Rows from block 5 of the fusion encoder of a small model that answers yes/no questions on an image's attributes, named by matrix and row number. Rows with one number belong to one neuron. Each number is 128 + 32 x the weight over its row's rms, rounded and kept within 0 to 255. All counts start at 0. Numbers have three digits each.
Before each neuron's rows are labels from the 100 texts, of 14976, where the neuron reaches its highest value: "tokens" is the input token at the peak. Only what is clearly more common there than usual is listed. The data: telescope images of galaxies (Galaxy Zoo DECaLS).
# fc1: MLP up (fusion_encoder.blocks.5.mlp.fc1.weight, 2304x384), inputs 0-76
# fc2: MLP down (fusion_encoder.blocks.5.mlp.fc2.weight, 384x2304, transposed), outputs 0-76

tokens: "roundness: round"
fc1.143:144121177162091159105140169097112098177137156141131139163065166099112184124087142193087189116132144074163075129140161158149118168073153148088101119168140173142113157115151126145128141051099115136151127153175137160044118121157072086
fc2.143:127074121164116131127112148142122132152135074099105084084111136148131144152129164129136162092150152084125139136164118112176096146154146129148107116190174096156102113155145138156149144112132202085193170138148167127170115179152127137

tokens: "roundness: round"
fc1.548:132148108109173087099176152106203117106170174137157149139145106128159109119085191154065153069139162146136088124135114148131043166083152142089149109139164112139080137125121146129092144080099152151133157155169151109126077143172048119
fc2.548:153233130094111096097139154181180154103145166141093169143152117127118127103118113131098112141117104135107116122093140152082121090138112117150133159120155180137142135140120104094118121163134050178020063088108104114160111070120121106

tokens: "roundness: round"
fc1.274:154107097113102147079152132065151138185104151097106174103114159118096148110156205178160157120112194117137097142169112132147028161081126122090136109214093141126087132155117084091092144064048148101121130126123218152116140131184108097
fc2.274:120123159130132155150165125131173129137142179156142126143151109153118106138098088163099074195091038137166092146105153127097181101188159131141157137108098174141150134158140156118090178157159054202062058117101070120081134109087170098

tokens: "roundness: round"
fc1.225:108119141143158122122126130114173132135118164106130168141087161104113157167141104168082159127130178118147104141128176155109066137077130130091138098131091175133116184107104075113107151096119159168134126102146163133084130161167079105
fc2.225:104093136116163126141127102142095150122132129132140102120124127130102181202129131076153166090060165149082153090166110143106115150116097157109079111106132092163068093096141149145181114117169168082157162126161149148166129185144171048

tokens: "roundness: round"
fc1.656:140149159185158149192127135064155112162119153085159080165173156162145153122099167178107140093150168157100143105169128149157120200120172144131122149160124112129101075158144138124175118053079187143146149127222153152137142134117142079
fc2.656:102107150159135128118144173123163087109132134157147086177120136134125115103097088133095130226130089166171123097132127170086160151179140113143185150115116130133162103175142137124094141154122096169165080143090100145087145106115088136

tokens: "spiral arms: yes"; "bar: no"; "bulge size: small"; "spiral winding: tight"
fc1.441:146059137098097111094100130124134155155133157053171123167096100107137180156081148117133091099154113141137150136082172138121143100135082115122158144130163141103164130060133137141087171097101102146136103112132138093084150173164076085
fc2.441:142133159101143125109127058079112138055159132118087112138110115181114090137130163166169098093125158109075083104068074094131070126087047127070114102148109138173143183073093102160175076106083149130124157102142169102097203114100067140

tokens: "spiral arms: yes"; "bar: no"; "bulge size: small"; "spiral winding: tight"
fc1.761:143080097137125159129131111140157098111154137070143138161116161058128180150170135142177156098145167094104089190113097127127134102093118160102132144141115147060141120086103096160159128157169157132205093057085110094084111143135165141
fc2.761:128119149133199110125078111126147185131169120146105175159148156152129114135146096131108127133095073133087112109148104102037196141113097107084155132088109153191108145146139078126108106182135100198133138135155086130106136119074149114

tokens: "roundness: round"
fc1.181:129107139147132156119154175103169122143145150076154173170088143141095202143102131150095113137124157124096124137162127154096070122107132131111155113142128134132085134126115061117097121106101146156175110124130190175119089167166100098
fc2.181:138083132138149101125109139104098131145151093141143135132153118175102170147130160139099133077116148147084145109184129154131152195123096111100104084139143113151088084117126139154152105147148188102188188138153104147168155201129152110

tokens: "spiral arms: yes"; "bar: no"
fc1.415:168124157074128140129134076120156130148127128067146105104080102086167174163147149164138085093144152112103098183076111082132076113109071106130082109145122186081121133105075085103160161095107130109115119061120125088118163176148125109
fc2.415:121074171113167089107090105142148167111129137084140142178188198140116180174150081084112112123065084162104152120163116103061186105138137118106125182083125125134119090152146109105150114172158099129184105122150101136183117137088189095

tokens: "roundness: round"
fc1.293:137094123125108168078198158056160133159152200156138108112065144137136171140115153184074149073157153124117099130162162163166047144096119136090105068158094121087135128124162071127121161052129129182104145113124170156078072139164062101
fc2.293:131049131140098151109117133135077122121120073099109093083117124131134100159133172093121167116157151091100138132148101140187098146164144110130108079147143091139117093134150159161164103126141170081200159155172131110148112206132154175

tokens: "shape: smooth"
fc1.310:104131174112120170161150194086156096118177090126128164177106130120106122169080099090092103167152122099106077148106145130141100145114129126128146113113092149105152169172128125095102151114138143143182091123144127168111089161169095083
fc2.310:146026103141145123123081090139083066132136131054162116157110081125111158179140137081156126100066111142122173122148139112078133151131129097106084143141133118107076079128118156137138104165131099184206130158129112152156136148110208107

tokens: "roundness: round"
fc1.147:115094120105100156134173153050156125173135165142145215137146147140093118179134146183120103127101180131143086163113129095143058178107104150124154101119115159145078099136158073096091183126051182131160151165133139172055130167158107071
fc2.147:114062123181150136143102155072120121128115050128081101113083156152104163129145148112124159107119136101115110118158120119153131205143137115118130104182181116122080125163126102108154123114116171129172176155181157161123122152145147135

tokens: "roundness: round"
fc1.611:118097134157145117095164146059170120133099215078144164146093117099135194200113097195127154085088140119076055170124125094077057134114142146057143098162079134138079146091106106115110142090069125169112133122155137136081125176133124136
fc2.611:140044155141122105114083144119115162149120112135110145146174131153125153186098112138124157123093143106084143123154109105089109147142109168113089128139148123135063118142134096129173078142119179112203175146174151140166130191135131085

tokens: "roundness: round"
fc1.352:127110135109115175095151155096170136153145146139186140116093150142134182170125138164124154106124167116135054139096180133111109137104135167099160135146077128110092146145154124079142169080108117148126180152174157120098112129148147086
fc2.352:130076117150120114112116114105127130126115066145131103097176129144114133147100155136147150098123133112089161118123084118122103152139145133148113090146158072153088080114152132155204124124150169107200181170150137126147125217127133121

tokens: "shape: smooth"
fc1.125:074136126186115179096130115123140122154107097153169102134107134145121175176082137107101135135122194138189175158154186121082098139150172188188123166198142125140103137107170105127067159083133169163151132112185148199126112140160160100
fc2.125:128047135147165118122125147076155093110150181094112123163113112166132192154143117176123130145077164130073107097179169132093121193117117121062139137129121097153088140135120099125105084118121134183171128191122113152109132123131142124

tokens: "roundness: round"
fc1.380:147078152153120129099120171073133142156096155142188156143109136086161196175109181179084114109106172099128063106094123126140082173107151103100135112117102149145083143098094092119117156089131125153135138112119147183090114182113083126
fc2.380:108034123120131135125085145136103132145121109143112136145129133175125178160089137128108147092112160100072178104159092120111130137141109122128095087110144127158103106111147115149168122128155162085225199122195140130165131207178172121

tokens: "roundness: round"
fc1.639:114109111112101190058153168075163091178110186117124149134055114123085138133123108159138169145116169148181052100158117117123049161142173125102163092170076148103111147134100114074098177059117139119162143122151149122057134143143094122
fc2.639:138054128144132128164110117136097132122151088121132086106131111153136089117133165128139128106146171133100137126142115116150108163124141141149115091147160111154105098140117161135179093105135192061185190155150119106133120174141142171

tokens: "shape: smooth"; "roundness: round"; "shape: star or artifact"
fc1.516:144122156107134174132109191153146087177109094144173145181140098147143124128079096110106182180123183125180178123186115106155164161157169135130115150122080119112080126104115175053136139149063180104126108142175118153153072111187138097
fc2.516:080053116162136173138106163058147128157147159139091160148124118178119155153129139193114131100137189143113098123171174134118090224108124105098148103148124125126101164162164083107131141099102140185216166161179137157056102138140115137

tokens: "spiral arms: yes"; "spiral winding: tight"; "bulge size: small"; "bar: no"
fc1.712:190116087106127127119082114077114079100063117067110172150109129120184154143111146138124119107155134146110091192112080124131148068070063099106103135164133146042173111087095143178173097159154152167116103108108106122101126147106147159
fc2.712:116108149132166087169098142148153158109144151090144153200177149124127154167141082107112139168049095135101129098145154127053164118105137136087127160081103132124111099124164124083116114185130112152127117109127090152144120111092156092

tokens: "roundness: round"
fc1.655:142105166148155142095145130067153138129157219128148107139136170108154159166097127188130151084139140147119108170105117156126048123114143157092140139174125151118147182077158100136137167093126113175119175151123127181068071116132080096
fc2.655:141074118103114151138151121149085190133123093113158094125140105117128152198107157081143170109098168130092175130149091138133141166119127164158120071140146121127101097109120138147187109115153160077188147139168107132173114200167141128

tokens: "shape: smooth"; "roundness: round"
fc1.79:098067183152063136164140140065071143142168143128165100181158161139128176154100113149141141102158120125142165086113167152065139164102168176155124098176077091177126101101176133133110138069059179129154155184196183154093145117122147073
fc2.79:103055147146109157144120134097145057149117127128137158153120112164123151162101091163100151145094139114129128130135128163064135191168118129081129162133099073127107138150148105126106153104104140190212135181134133115107090177152192096

tokens: "roundness: round"
fc1.238:137110135130138140073155151106167085135115189091129166130116135135147179176083162165077162094159157103121129104140189119143059162113113121120140059155112131107106139156125072116085184047052177151174128164156177133098127149155085097
fc2.238:103088129118108109172087107131082147121120082127117121082161122133103131119141154105115152103157144111139162105164109119175143140147134132156091143142154096123095072138128177146175114100146177069151187120145123140136129157134162141