{"encoder_arch": "convformer", "model": "model that answers yes/no questions on an image's attributes", "dataset": "telescope images of galaxies (Galaxy Zoo DECaLS)", "train_examples": 88335, "image_size": 64, "crop_scale_min": 1, "horizontal_flip": true, "translate": 0.06, "rotation_deg": 5, "cutout": 0.25, "questions_per_image": 4, "encoder_norm": "layernorm_no_bias", "encoder_norm_position": "pre", "encoder_activation": "gelu", "encoder_mlp_ratio": 3, "encoder_layer_scale_init": 1.0, "encoder_parallel_block": false, "encoder_inner_norm": false, "encoder_patch_size": [4, 4], "encoder_conv_stem": true, "encoder_depths": [3, 6, 3], "encoder_widths": [80, 160, 320], "encoder_kernel_size": 7, "fusion": "prefix", "fusion_encoder_width": 384, "fusion_encoder_layers": 10, "fusion_encoder_norm": "layernorm", "fusion_encoder_norm_position": "pre", "fusion_encoder_activation": "quick_gelu", "fusion_encoder_mlp_ratio": 6, "fusion_encoder_head_dim": 48, "fusion_encoder_fused_qkv": false, "fusion_encoder_bias": "qkv", "fusion_encoder_qk_norm": false, "fusion_encoder_parallel_block": false, "fusion_encoder_inner_norm": false, "fusion_encoder_positions": "learned", "fusion_encoder_connector": "linear", "init": "torch_default", "residual_init": "none", "optimizer": "adamw", "lr": 0.00065, "beta1": 0.9, "beta2": 0.98, "eps": 1e-10, "steps": 4800, "batch_size": 64, "epochs": 3.5, "lr_schedule": "wsd", "decay_fraction": 0.4, "final_lr_fraction": 0, "warmup_steps": 240, "weight_decay": 0.0}
Rows from block 5 of the fusion encoder of a small model that answers yes/no questions on an image's attributes, named by matrix and row number. Rows with one number belong to one neuron. Each number is 128 + 24 x the weight over its row's rms, rounded and kept within 0 to 255. All counts start at 0. Numbers have three digits each. After the name is the row's rms in percent of the matrix's.
After each neuron's rows are labels from the 100 texts, of 14976, where the neuron reaches its highest value: "fires on" is the input token at the peak. Only what is clearly more common there than usual is listed. The data: telescope images of galaxies (Galaxy Zoo DECaLS). In brackets: how many of the 100.
# fc1: MLP up (fusion_encoder.blocks.5.mlp.fc1.weight, 2304x384), inputs 77-153
# fc2: MLP down (fusion_encoder.blocks.5.mlp.fc2.weight, 384x2304, transposed), outputs 77-153

fc1.106 094:136140165189119117148140131097157135091170125116140119126101173086139121178148127133140168133079114131153137112113126117096122134126105134085177115107142145113138094100131068124132138105157122121130174134128085147108101173108137094
fc2.106 083:125138171129160126133131101138127120109158114118136118138131119147124095136104139142145155113135133128157152123102141127124130128136120112101139151115143134129107090129163119114048102119121156138114137102107116108121098135105088119
fires on: "shape: smooth" (99)

fc1.753 100:137102168120145164155142127146116171141097090128071111139118135127124110125155107133180149127133105155120152112152130128140182156150152153147150134090130161081087098127140083119093106144121079150107112115134098131142111138099089138
fc2.753 100:111083116131152148115158119128143169117116109145149146107104135148183117160109108133119148091114077142095114125100112127120176101103133140144136120111115113117157119178166107127099113124078114160148143161145114137112124136106109151
fires on: "roundness: round" (100)

fc1.420 097:118151139113104154115151159139143097142165106116078120113141102152094111148158124170180103092102157110151141109177158167145124127121122106136149136142136144123137112132142140141112135147168125108111116112123140123129131153086116153
fc2.420 089:119144129096164075134154159117178116121099123151072108133145128141151125127128140140109186108134097184119135115147138096113153108130140101106144142130127106105092111146142118130101128104121125120129139159175142125164156116162140135
fires on: "spiral arms: yes" (61); "bar: no" (16); "bulge size: small" (10); "spiral winding: tight" (7)

fc1.678 103:134086152141168138123162131072144128146166145088079166125109119140127101156122136145160142115128092116121132102138125170101135095152088153119151137112103116089142117126121115149134137141121112115081179125163134130141129154130108119
fc2.678 098:130149155140140133113127129153129094111128134124160100110135099140120135128109161148129131144137146134168112147105125138097104120153114158086140155126137143149101110109109136098072123117125145114114169120126134148162122092156084094
fires on: "shape: featured or disk" (98)

fc1.602 101:098108164135126130160112135135110131125125124138082124102093091109131101101165132149171116118131127127121173104176130144143126160115156092119097086151084143114095102140121104124122166154151137130109102133110139135103112149072132180
fc2.602 111:148126147075176094139162167112190126149145088140107138119121122101139136121119101129104127091115116118116104120125146103113136115111136108155158136116114082091151090135143141123111117135098133130164180142152156164117140135141111126
fires on: "spiral arms: yes" (63); "bar: no" (16); "spiral winding: tight" (11); "bulge size: small" (7)

fc1.741 111:088115120137125121152147134137116154158114102125129156095092152166114133129174091135172102126151162092157144098150143152194107145145106129142122123114100119107104119114127147125095139161125112106152138140152141117106150179082133132
fc2.741 121:130143144084161083128150152078165142124150081183102152104154150096135151124110103152103124075137119138097109127134159094105140119111112131137155137100125098095149095146132128116108123131094150132123157175152130142136126147141124104
fires on: "spiral arms: yes" (73); "bar: no" (19)

fc1.323 100:092116141107120155126140090115131135114155090113123137139122134108155086146145090131150131156122161132124175113162127156157110162108124126143118124130100140142129104123145137138092125111108127142091095128138113103121146154091069107
fc2.323 096:101091109153131162158130093129132171150117109148138136135106134154163137158103089132127138114108119127096114120123101144113150132097141167161132089109122130128157107158146130140114098168096100133122139161119113133096118151087120154
fires on: "spiral arms: yes" (51); "spiral winding: tight" (22); "bar: no" (13); "bulge size: small" (11)

fc1.117 090:158179084142096090126151127149118129104108131148130143126143132091084156136092154157092145126105126131125131168095120146134116111135112129161121139098126149142105122095147172133139122102128132077154075113111099140098187149150163128
fc2.117 091:120128127107124143151140138095134155147152126162131131090095108142130145121123117133133083122106127113099133124117118162127152135108121144135145113151114119131170114162149132137213137137127141141136110146100100134112126131112178126
fires on: "merging: none" (99)

fc1.151 108:127089151120118164112125120113148162119096088086069101134102158113167106153111099163157167095109111163135140117103155095113164142138100102176136151085112142115120118152127115116118129095144143124113137130100122114148133148133115146
fc2.151 096:138111109140170155097129108127132151124106122149138091149120154170181109153123137105125181103125070171128128133092127129105162116101174126099158153125137127134130155189147097146081119112109091157149137141114141143159143130108089159
fires on: "roundness: round" (100)

fc1.728 102:125163159134129133121137109110116155154159112076115149146117130110088093117135110112183118118159144091188130147143123146161083116145083124114141131114114110142090120134079130109137166155148122134123135071104140128136104138097092110
fc2.728 109:154127116129099119098123139135156075123100158116154109155175169148126186134107170143087117148112140145153127150117101102102137103162136130117105152134153137129121142123128119115083130100105155103140098118161098122163102090180115117
fires on: "spiral arms: yes" (26); "bulge size: moderate" (18); "bulge size: small" (8); "bar: weak" (7)

fc1.525 083:162116092120117108093110145149153128120120137105164145137127140144127134116123164142098084156166155141150110113138102165154116083109100106157123108094128138174152142153101184137111106101105159126152081113151097101107145112123126106
fc2.525 087:111109134110147120125132130071151133156133110130119163108101130103136120139143105133158113146096114088094121135154121147122161137101123122119162129140114107136138109133144132119203147124090124138125135138111094138093147158107139115
fires on: "merging: none" (100)

fc1.478 090:102141140145112121105125136111134147110146126085091142127093085149113092103171125134167092141104153104110175117142141129154130169131099110140144114102135140153086107142141135121084126119149145131113129141114113140093097172102089139
fc2.478 099:118112119157129139138151090104151157141122109142111121121104116142134124173083096096154145121126129116102126114134107175134142129079135146129135113134125134133142102179138104156152115165126124126091129143081123165111148168084129136
fires on: "spiral winding: tight" (31); "spiral arms: yes" (27); "bulge size: small" (24); "bar: weak" (7)

fc1.125 088:155143120144112162124102096083145137090078120126099088171124158159129120119127138110148130127125117148161126119088079145147093124169140115130140133134162122085144133156145119134139098095132127143107107114126097154136148118173080137
fc2.125 093:129125151140150104114170101115122135134112103131111121154089136133159078143141108079154202124123132152117119121111129137100120128140098145149118132108171116112089094132163111153077083112134138137102123150135115132131122140094121142
fires on: "shape: smooth" (83)

fc1.310 092:162131169103109133112110151094149134088148123091114139096121132114147104184129138165120160155086125153104110117136106151130137124102113121103127138083136150148123118149125108133071140073127151098125110107138124137146090161091101112
fc2.310 091:109098148104168107149155109143128122161167122145132125147138148149163142105120113119127155104122130141139150128123173119125157127115112114116159132134139139126096113148146120152062112149109115132120159141132134109116102132144102110
fires on: "shape: smooth" (100)

fc1.488 090:086127161130093129162090136128164113150135159098111133103126108103120166104130117178122142100094104106146143154152128130179109157128114116152129098128137152113115147134119129112068149136135139112084118110108081101121137152128091108
fc2.488 102:094102117138119153143145105138107179139143108139123125121078104129117079173078090110179132130101140103097136096108122174132125101100107153136156128139101128138140096159127122139135128149126109138118139112109150150094121156066124144
fires on: "spiral winding: tight" (29); "spiral arms: yes" (27); "bulge size: small" (20); "bar: no" (17)

fc1.722 101:124098162167122143121130157080154149105145130090105127105107124103110068161148086108172135102118111117111093135147163121103111121122094122145126125089136109119133104135095133132142160129123167121082145083154131155141097168117110118
fc2.722 096:133166116135145146111128116138102113100150145127136116109139111157121163165090149157123134141139131121159098161127131139090118106159153137082112168146128147134131117116103133129068137095158126106110149116131120137144126114134100142
fires on: "shape: featured or disk" (100)

fc1.522 098:136133130112134117140117138102116126146132139125104133133106135148143131131184126182161104139096152102103122134168133137130116171116100124143104137139135151091146105114131091162094135145108134107119155119127132100103159125083107182
fc2.522 098:099084125115145150123131091139129175162119117129122125103093125147148124150088095122153140108129129128100123085121126135096156129103140136152137117133121109140134127177136131155130115168125079128133120134107139161108117172101137125
fires on: "spiral arms: yes" (45); "spiral winding: tight" (20); "bulge size: small" (16); "bar: no" (13)

fc1.607 082:149125099121131108116113151137108141156130118105137155142107123122076084098081102121145126121111117136109096140145149091142104133123142111163120144121131161150112162088121119095113111094113161072143068148144160134124139121116159103
fc2.607 091:136104118111106126120131136081165157142147127140121128122109133116128114143141085107152083135133140099105151116134115158129126121117099114147134123122106112115158125137151108144219144132093118155153127135142106142129153166098154141
fires on: "merging: none" (99)

fc1.303 087:112130086119091108155140111165135130134112095091145144143098100113118142135129146107096143128133139133108139126112136124097110135151113148158098138088146132124123116134111170114124125100118155106179085121145137112141175098157148137
fc2.303 090:139112112139103155139103124116113143127139129131121122129114127110120107136124099109147102138127116085128126139133128137152130154105099108116143134140104114122140148151146120107202160136131118133134127149133118116105110133106173111
fires on: "merging: none" (100)

fc1.429 105:158142146128130188127111094123107177144130129131110142166057141116116076155116102148161151104107127128135118154128097165129123138168088121162140127094156143070099102140166134122134111122145113126116106101131141115120109124081096184
fc2.429 088:116124111153154124106121103154117135102124131139165113107146147148110158130127149124115122122155126140142137136115117182099131122112154122079147137174156159132164151162126089128050120139122120141130152135105135112126103101121102117
fires on: "roundness: round" (100)

fc1.623 093:134144135126123126121111137132149103159146155091104143140162111105118118149166133153185126117104122092130150149119113107174134165131136103110145135127136121092106111114092094139058123140148106159086119148124117139084126107084058128
fc2.623 109:123093136104145135139151114121151166167125091159140127103112146146130124151099074119116143116118122101089127075138107152106157123083146162145143117123124102148140123165148100143120115173121087150140132150118147154085126142081143111
fires on: "spiral winding: tight" (33); "bulge size: small" (26); "spiral arms: yes" (20); "bar: weak" (7)

fc1.415 102:102139128133135125156136142113125131161107099115090174157101118130131109096143092174156096109123127095155178136176136126165155146128143096165112108130106109095099108165158120104120129146120121125134115116148096127095172174088103162
fc2.415 100:134128112091173088143167134080177119116144130140112140106157143128146148143134121122097150086110092144110123107114137105096141107118106144132149121122123098098140073126141114122103121153081147149101167173161138141126144142137106118
fires on: "spiral arms: yes" (74); "bar: no" (22)