python train.py --model="model that answers yes/no questions on an image's attributes" --dataset="telescope images of galaxies (Galaxy Zoo DECaLS)" --train_examples=88335 --image_size=64 --crop_scale_min=1 --horizontal_flip=true --translate=0.06 --rotation_deg=5 --cutout=0.25 --questions_per_image=4 --encoder_arch="convformer" --encoder_norm="layernorm_no_bias" --encoder_norm_position="pre" --encoder_activation="gelu" --encoder_mlp_ratio=3 --encoder_layer_scale_init=1.0 --encoder_parallel_block=false --encoder_inner_norm=false --encoder_patch_size=[4, 4] --encoder_conv_stem=true --encoder_depths=[3, 6, 3] --encoder_widths=[80, 160, 320] --encoder_kernel_size=7 --fusion="prefix" --fusion_encoder_width=384 --fusion_encoder_layers=10 --fusion_encoder_norm="layernorm" --fusion_encoder_norm_position="pre" --fusion_encoder_activation="quick_gelu" --fusion_encoder_mlp_ratio=6 --fusion_encoder_head_dim=48 --fusion_encoder_fused_qkv=false --fusion_encoder_bias="qkv" --fusion_encoder_qk_norm=false --fusion_encoder_parallel_block=false --fusion_encoder_inner_norm=false --fusion_encoder_positions="learned" --fusion_encoder_connector="linear" --init="torch_default" --residual_init="none" --optimizer="adamw" --lr=0.00065 --beta1=0.9 --beta2=0.98 --eps=1e-10 --steps=4800 --batch_size=64 --epochs=3.5 --lr_schedule="wsd" --decay_fraction=0.4 --final_lr_fraction=0 --warmup_steps=240 --weight_decay=0.0
Rows from block 5 of the fusion encoder of a small model that answers yes/no questions on an image's attributes, named by matrix and row number. Rows with one number belong to one neuron. Each number is 500 + 25 x the weight over its row's rms, rounded and kept within 0 to 999. All counts start at 0. Numbers have three digits each.
After each neuron's rows are labels from the 100 texts, of 14976, where the neuron reaches its highest value: "fires on" is the input token at the peak. Only what is clearly more common there than usual is listed. The data: telescope images of galaxies (Galaxy Zoo DECaLS).
# fc1: MLP up (fusion_encoder.blocks.5.mlp.fc1.weight, 2304x384), inputs 308-383
# fc2: MLP down (fusion_encoder.blocks.5.mlp.fc2.weight, 384x2304, transposed), outputs 308-383

fc1.419:471527521492512475530478486487526473472507515520539519509497486567539483508465483458523487551497487503549526535519511483471468490527514487508526492507468506472496515459500498515537513516480494461433503532522500530494458522492488
fc2.419:511543438485506486550513510506437498507520511502497474533535543494484507539469531457482513479482459490499542470500542485509516555526530503519498478518513515530500549498527515480466485474507504524498489502465500491468465494489507
fires on: "spiral arms: yes"; "bar: no"

fc1.32:506509493490522493541526520491498487474543518462489497537538494463506527522461468465483552544451474506496497509475514523454491503526463500516508454484540512502512530526499558468457511490488492511517452502466539481491487510508475
fc2.32:531474510489466492579498488520455455497511487493490491507516500500472528512420500414472519507504504471477579505490538512510503514558485510472478523497523495512513532527533493470488472496507500499521471482481513511531437491448510
fires on: "shape: featured or disk"

fc1.132:517482478497499512532511518510516502522528515470485471533502527477485526523492474511470552496465500521477487474480526526477487532501469499513510465500534522526485519523543526488489492507508482543513444519447545478466487532490458
fc2.132:495485491516488493566503490502498439473501496495500491483514482502466508484442514423493517494496495486475549500493512530469508509544489512441480530499527505518517553517522554473485498503531503501525484455486514516514451452427546
fires on: "shape: featured or disk"

fc1.358:457506475531504484512458505478547508496490533513558544526487518517502507520479493478487471516519498512560501528524468477461480453512512482485527488533467513490535533445528517499527479499446529458475514495495512524512489533485515
fc2.358:507524466498489505557513509510470506506530522494502503520536539474483502561456539452486527468484485492496539473472558489477493545522533498507491469547516512524506534507536508476482466475501487523520496524472502487473474532481491
fires on: "spiral arms: yes"; "bar: no"

fc1.146:510499484501517484515498498491501462494540468484498502495530465500522509535498500479501521544522512481469493484495552556473501498532474501498509511462485528532520538485499537512465503529498483533503481487471482492466500463505497
fc2.146:543485501498506554522524504473494475497496483483481522531503512473492536502477515453482523486502491471481519466457549490493522513526487523505477504527539482531513538551558498480483448466480482510554468501469530513499448512493524
fires on: "shape: featured or disk"

fc1.735:471513515481522479522477547496497501492498515532530551535484525543503514521467502511510482532500471516531522557518499473481430462481535458496498450506461509470506502465517492507529482519479481478467493533517463519498496534467518
fc2.735:519525453500488512545496535524456508520519532494496492548525546471489500554449521462494516486509485483508518497489539516488507552503530516505515474519515484510522548484552522495489468470521515506531477512502501486449479521473510
fires on: "spiral arms: yes"; "bar: no"; "bulge size: small"

fc1.16:477482522499528456536485540486525467486521487534519495484478459523508525482480532432505516519480498513519545509530463480519469509548529508514514492498514511524490539452511484505480519522495522527503476521501479536480468488454515
fc2.16:492540507521515502492514502525521518490506544520491499441492516485570524514514484524564467507491500524531473522467514461498483474510531457515520496467473535456522493515498491492529498518529531475543524521532537489495497504494473
fires on: "spiral arms: yes"; "spiral winding: tight"; "bulge size: small"; "bar: no"

fc1.479:504481477520508491570472521483553478500481479526542503472464474508488526530466497487477487548481447505541530554518526485458504494504522473509487433508501510460519567493554519501517497481490544498473520500473495481509460515454469
fc2.479:500513484514534514530539503511497498506489518494471495465479507475570497509504497483539503483500506541515524511463497480523516449487547489543497466462483517454515513501507489456524509476517520485527509525482503505524477527500488
fires on: "spiral arms: yes"; "bar: no"; "spiral winding: tight"; "bulge size: small"

fc1.241:474453482479479451520487495518519439495492513521497476481522464542537526498456543464479474520500449466481543509485516477486486512520481490505472491525517498512482530482538494484512484523512491521495524467484498521490465548488501
fc2.241:508560491501531503520492468538507524517496538503492515449484509500532505507485463513551467496454501575512498522477522473503520469523550481542511492487484532455484485506475464482524490478511508473502487517515490485515500513510484
fires on: "spiral arms: yes"; "spiral winding: tight"; "bulge size: small"; "bar: no"

fc1.206:490519481500489494537489487465500508444519500485498484538519462510511502492465486471467527543489506484486497495520521555471480509503491479502508493521515511528506497523521531494506496516507501535469477488467494497494481477488511
fc2.206:525475515517512553527554493493497477517488496480454516503514512454466511516482533475498505499512517484466519465477522480475517528500463539504461512501522507529495500526555501457487501493478476505550490524468522489498447510503517
fires on: "shape: featured or disk"; "bulge size: moderate"; "bulge size: small"

fc1.319:474500505502541476503505546469516502526523497478531554472484513502491483508503509482518538487523493560515521527490503489508483478519469512501498509523492512492499546514542537466512511473457479492505475539489532476493469497504517
fc2.319:503496524511494484541493445522508467500445502502481494491463515488493512468449465460523474471484502491491538498509502509537505465518496482508479512484496538469467502500527468491505495485529474461520535463499527466529444461460442
fires on: "roundness: round"

fc1.437:443505532492510504561484520479499487493484489496555514520466458553506496503428519435504457506510503525531516532529481503461460480542501495495503490464480505522473530443536539530513488494510512521480501471481521493495486549482486
fc2.437:496517497530520517500535495512520509515508514510466495439481469480550502526481459513551472498505517546524523502456492471486482450491503485549516495459481517469505473532464507482526479526486512472543528520506507495523481494506481
fires on: "spiral arms: yes"; "bar: no"; "spiral winding: tight"; "bulge size: small"

fc1.762:444470518493518501525485521510521437499515491535549506520463501520509515528445509479520530535476471527525524529460534513518455475536507470473480461467469516480508574450553507502496511479484500492458489510495482510536466519483502
fc2.762:516542483522509493494547534530511511536484523512487504468478524491545503534511469487533504498489518525530504513443510468490498479496530488537520459455492525479514500530480479474520496507519511478535512510510526498504480517507498
fires on: "spiral arms: yes"; "spiral winding: tight"; "bulge size: small"; "bar: no"

fc1.516:487470472448504535539490489533550488525498500504504484462496480525516484479495487459477518469504521497494530504469471486520477543553500522494476497510540513542488492547513506506468520480451496513488462517466510484495492523454538
fc2.516:506527484547540503560526530470536465515476523476482534465501499478465508499442496462517510473499490526478539479481503511497480513523478505528468519489527539520541533498495516476516478481525453493507458530514501470477451485471524
fires on: "shape: smooth"; "roundness: round"; "shape: star or artifact"

fc1.435:532469536455519501533479501466503519519452505464465539499506483492445530461463470487482471468506504522469540523492491489545533535536502513524453512500477513512505513532508509463505493434525489521533463476478503461530464473514530
fc2.435:493493471553554503545500542498489466492515514493480550495519529488451518534483536481486542475498467514469527479497530516461483537522510519543483484518532517522528560501520519498471464499516447492521435520481506488458489529483541
fires on: "roundness: round"

fc1.618:482499491498496525482497520527510513487534491492466529501500508502484511522474458465491516486509485485455540519442468471508502541506491487525518500486518492549496505491487518502508537501471485501485490499507507485491459490477475
fc2.618:489537480542553491551499512487482443529523506485491550499514514484500490514426473460490547449496504490502556499498547529501457507511496527528470507513537514518532511509528530488482452480511441469522448539478488463470460476468502
fires on: "shape: smooth"

fc1.130:501494492496472526540481547481487477520539477484502506525547485488524549521482497513498520480506476496514510473504535533494511500526519505539488499478536517506502548524530516453491473504500519499510488541432524498457474518511492
fc2.130:514481497491479503573518465517485447471498505493482520510520504505462521494421518422501520474522511482469576495477503516503486506515460519475476536513538503493538517517526541501489501498522465505541473466485506514514451456462547
fires on: "shape: featured or disk"

fc1.179:505485522491501499571469556535554428495490531525511527508507483548510507525489507472513476497498449481512570502474494485473492463556510486494514471465473515484512549482506488483508534495461490485461482482498525520515445558476508
fc2.179:490529516514501528513524517498528508541477519512457506441488512472570516519487473510539493483500505536518512522462508491488480461520512457533535483457457527480515510496490491493496512516510538493530532526512515511525478506500458
fires on: "spiral arms: yes"; "spiral winding: tight"; "bar: no"; "bulge size: small"

fc1.129:465476463533515451494460517458529498471533509513506535489496520541504480508483521469524468507512503492538501514498511512474471499539508477532497464537457514468503512451529497545522468496459515502467504517512484481502475530456496
fc2.129:486539471495508500540518538530448484528525522516482505531535528491521494550470523446469522468491480496495545487479531485481507530520522504527508445535526517520490534479536507497496460470516515521516479524478524502452488531473518
fires on: "spiral arms: yes"; "bar: no"

fc1.682:493498457514503520520513496514516505479529496487518489516482466512495513534494465498512520532491486497480513498482511535436455520507502482507530502514486496513527516520491572531470522511525496509517492480474496492497491496483506
fc2.682:533455526506510561521535510464487501515485468461473521496477484491480533496493521479479487482509508504455539457471513458486526526522462516484456505504530505501492503532545516476502474503480481511533477500473533503503446523515514
fires on: "shape: featured or disk"; "spiral arms: yes"; "bulge size: moderate"

fc1.402:507535511484472516513510508502476474524563503461486512518529488501527530545480446481448550486475504501496489467488548541475522495474510484559498506499507501530513522518561555483505501470518514530506485520495498445439458519492463
fc2.402:509483478513485495551517465507492467469504490509489504490495497484470507507438481438506506499517480463479579487505538524485511512537483504451499518512525526494532557527509551491509491484540478495525478443465509508521458459431522
fires on: "shape: featured or disk"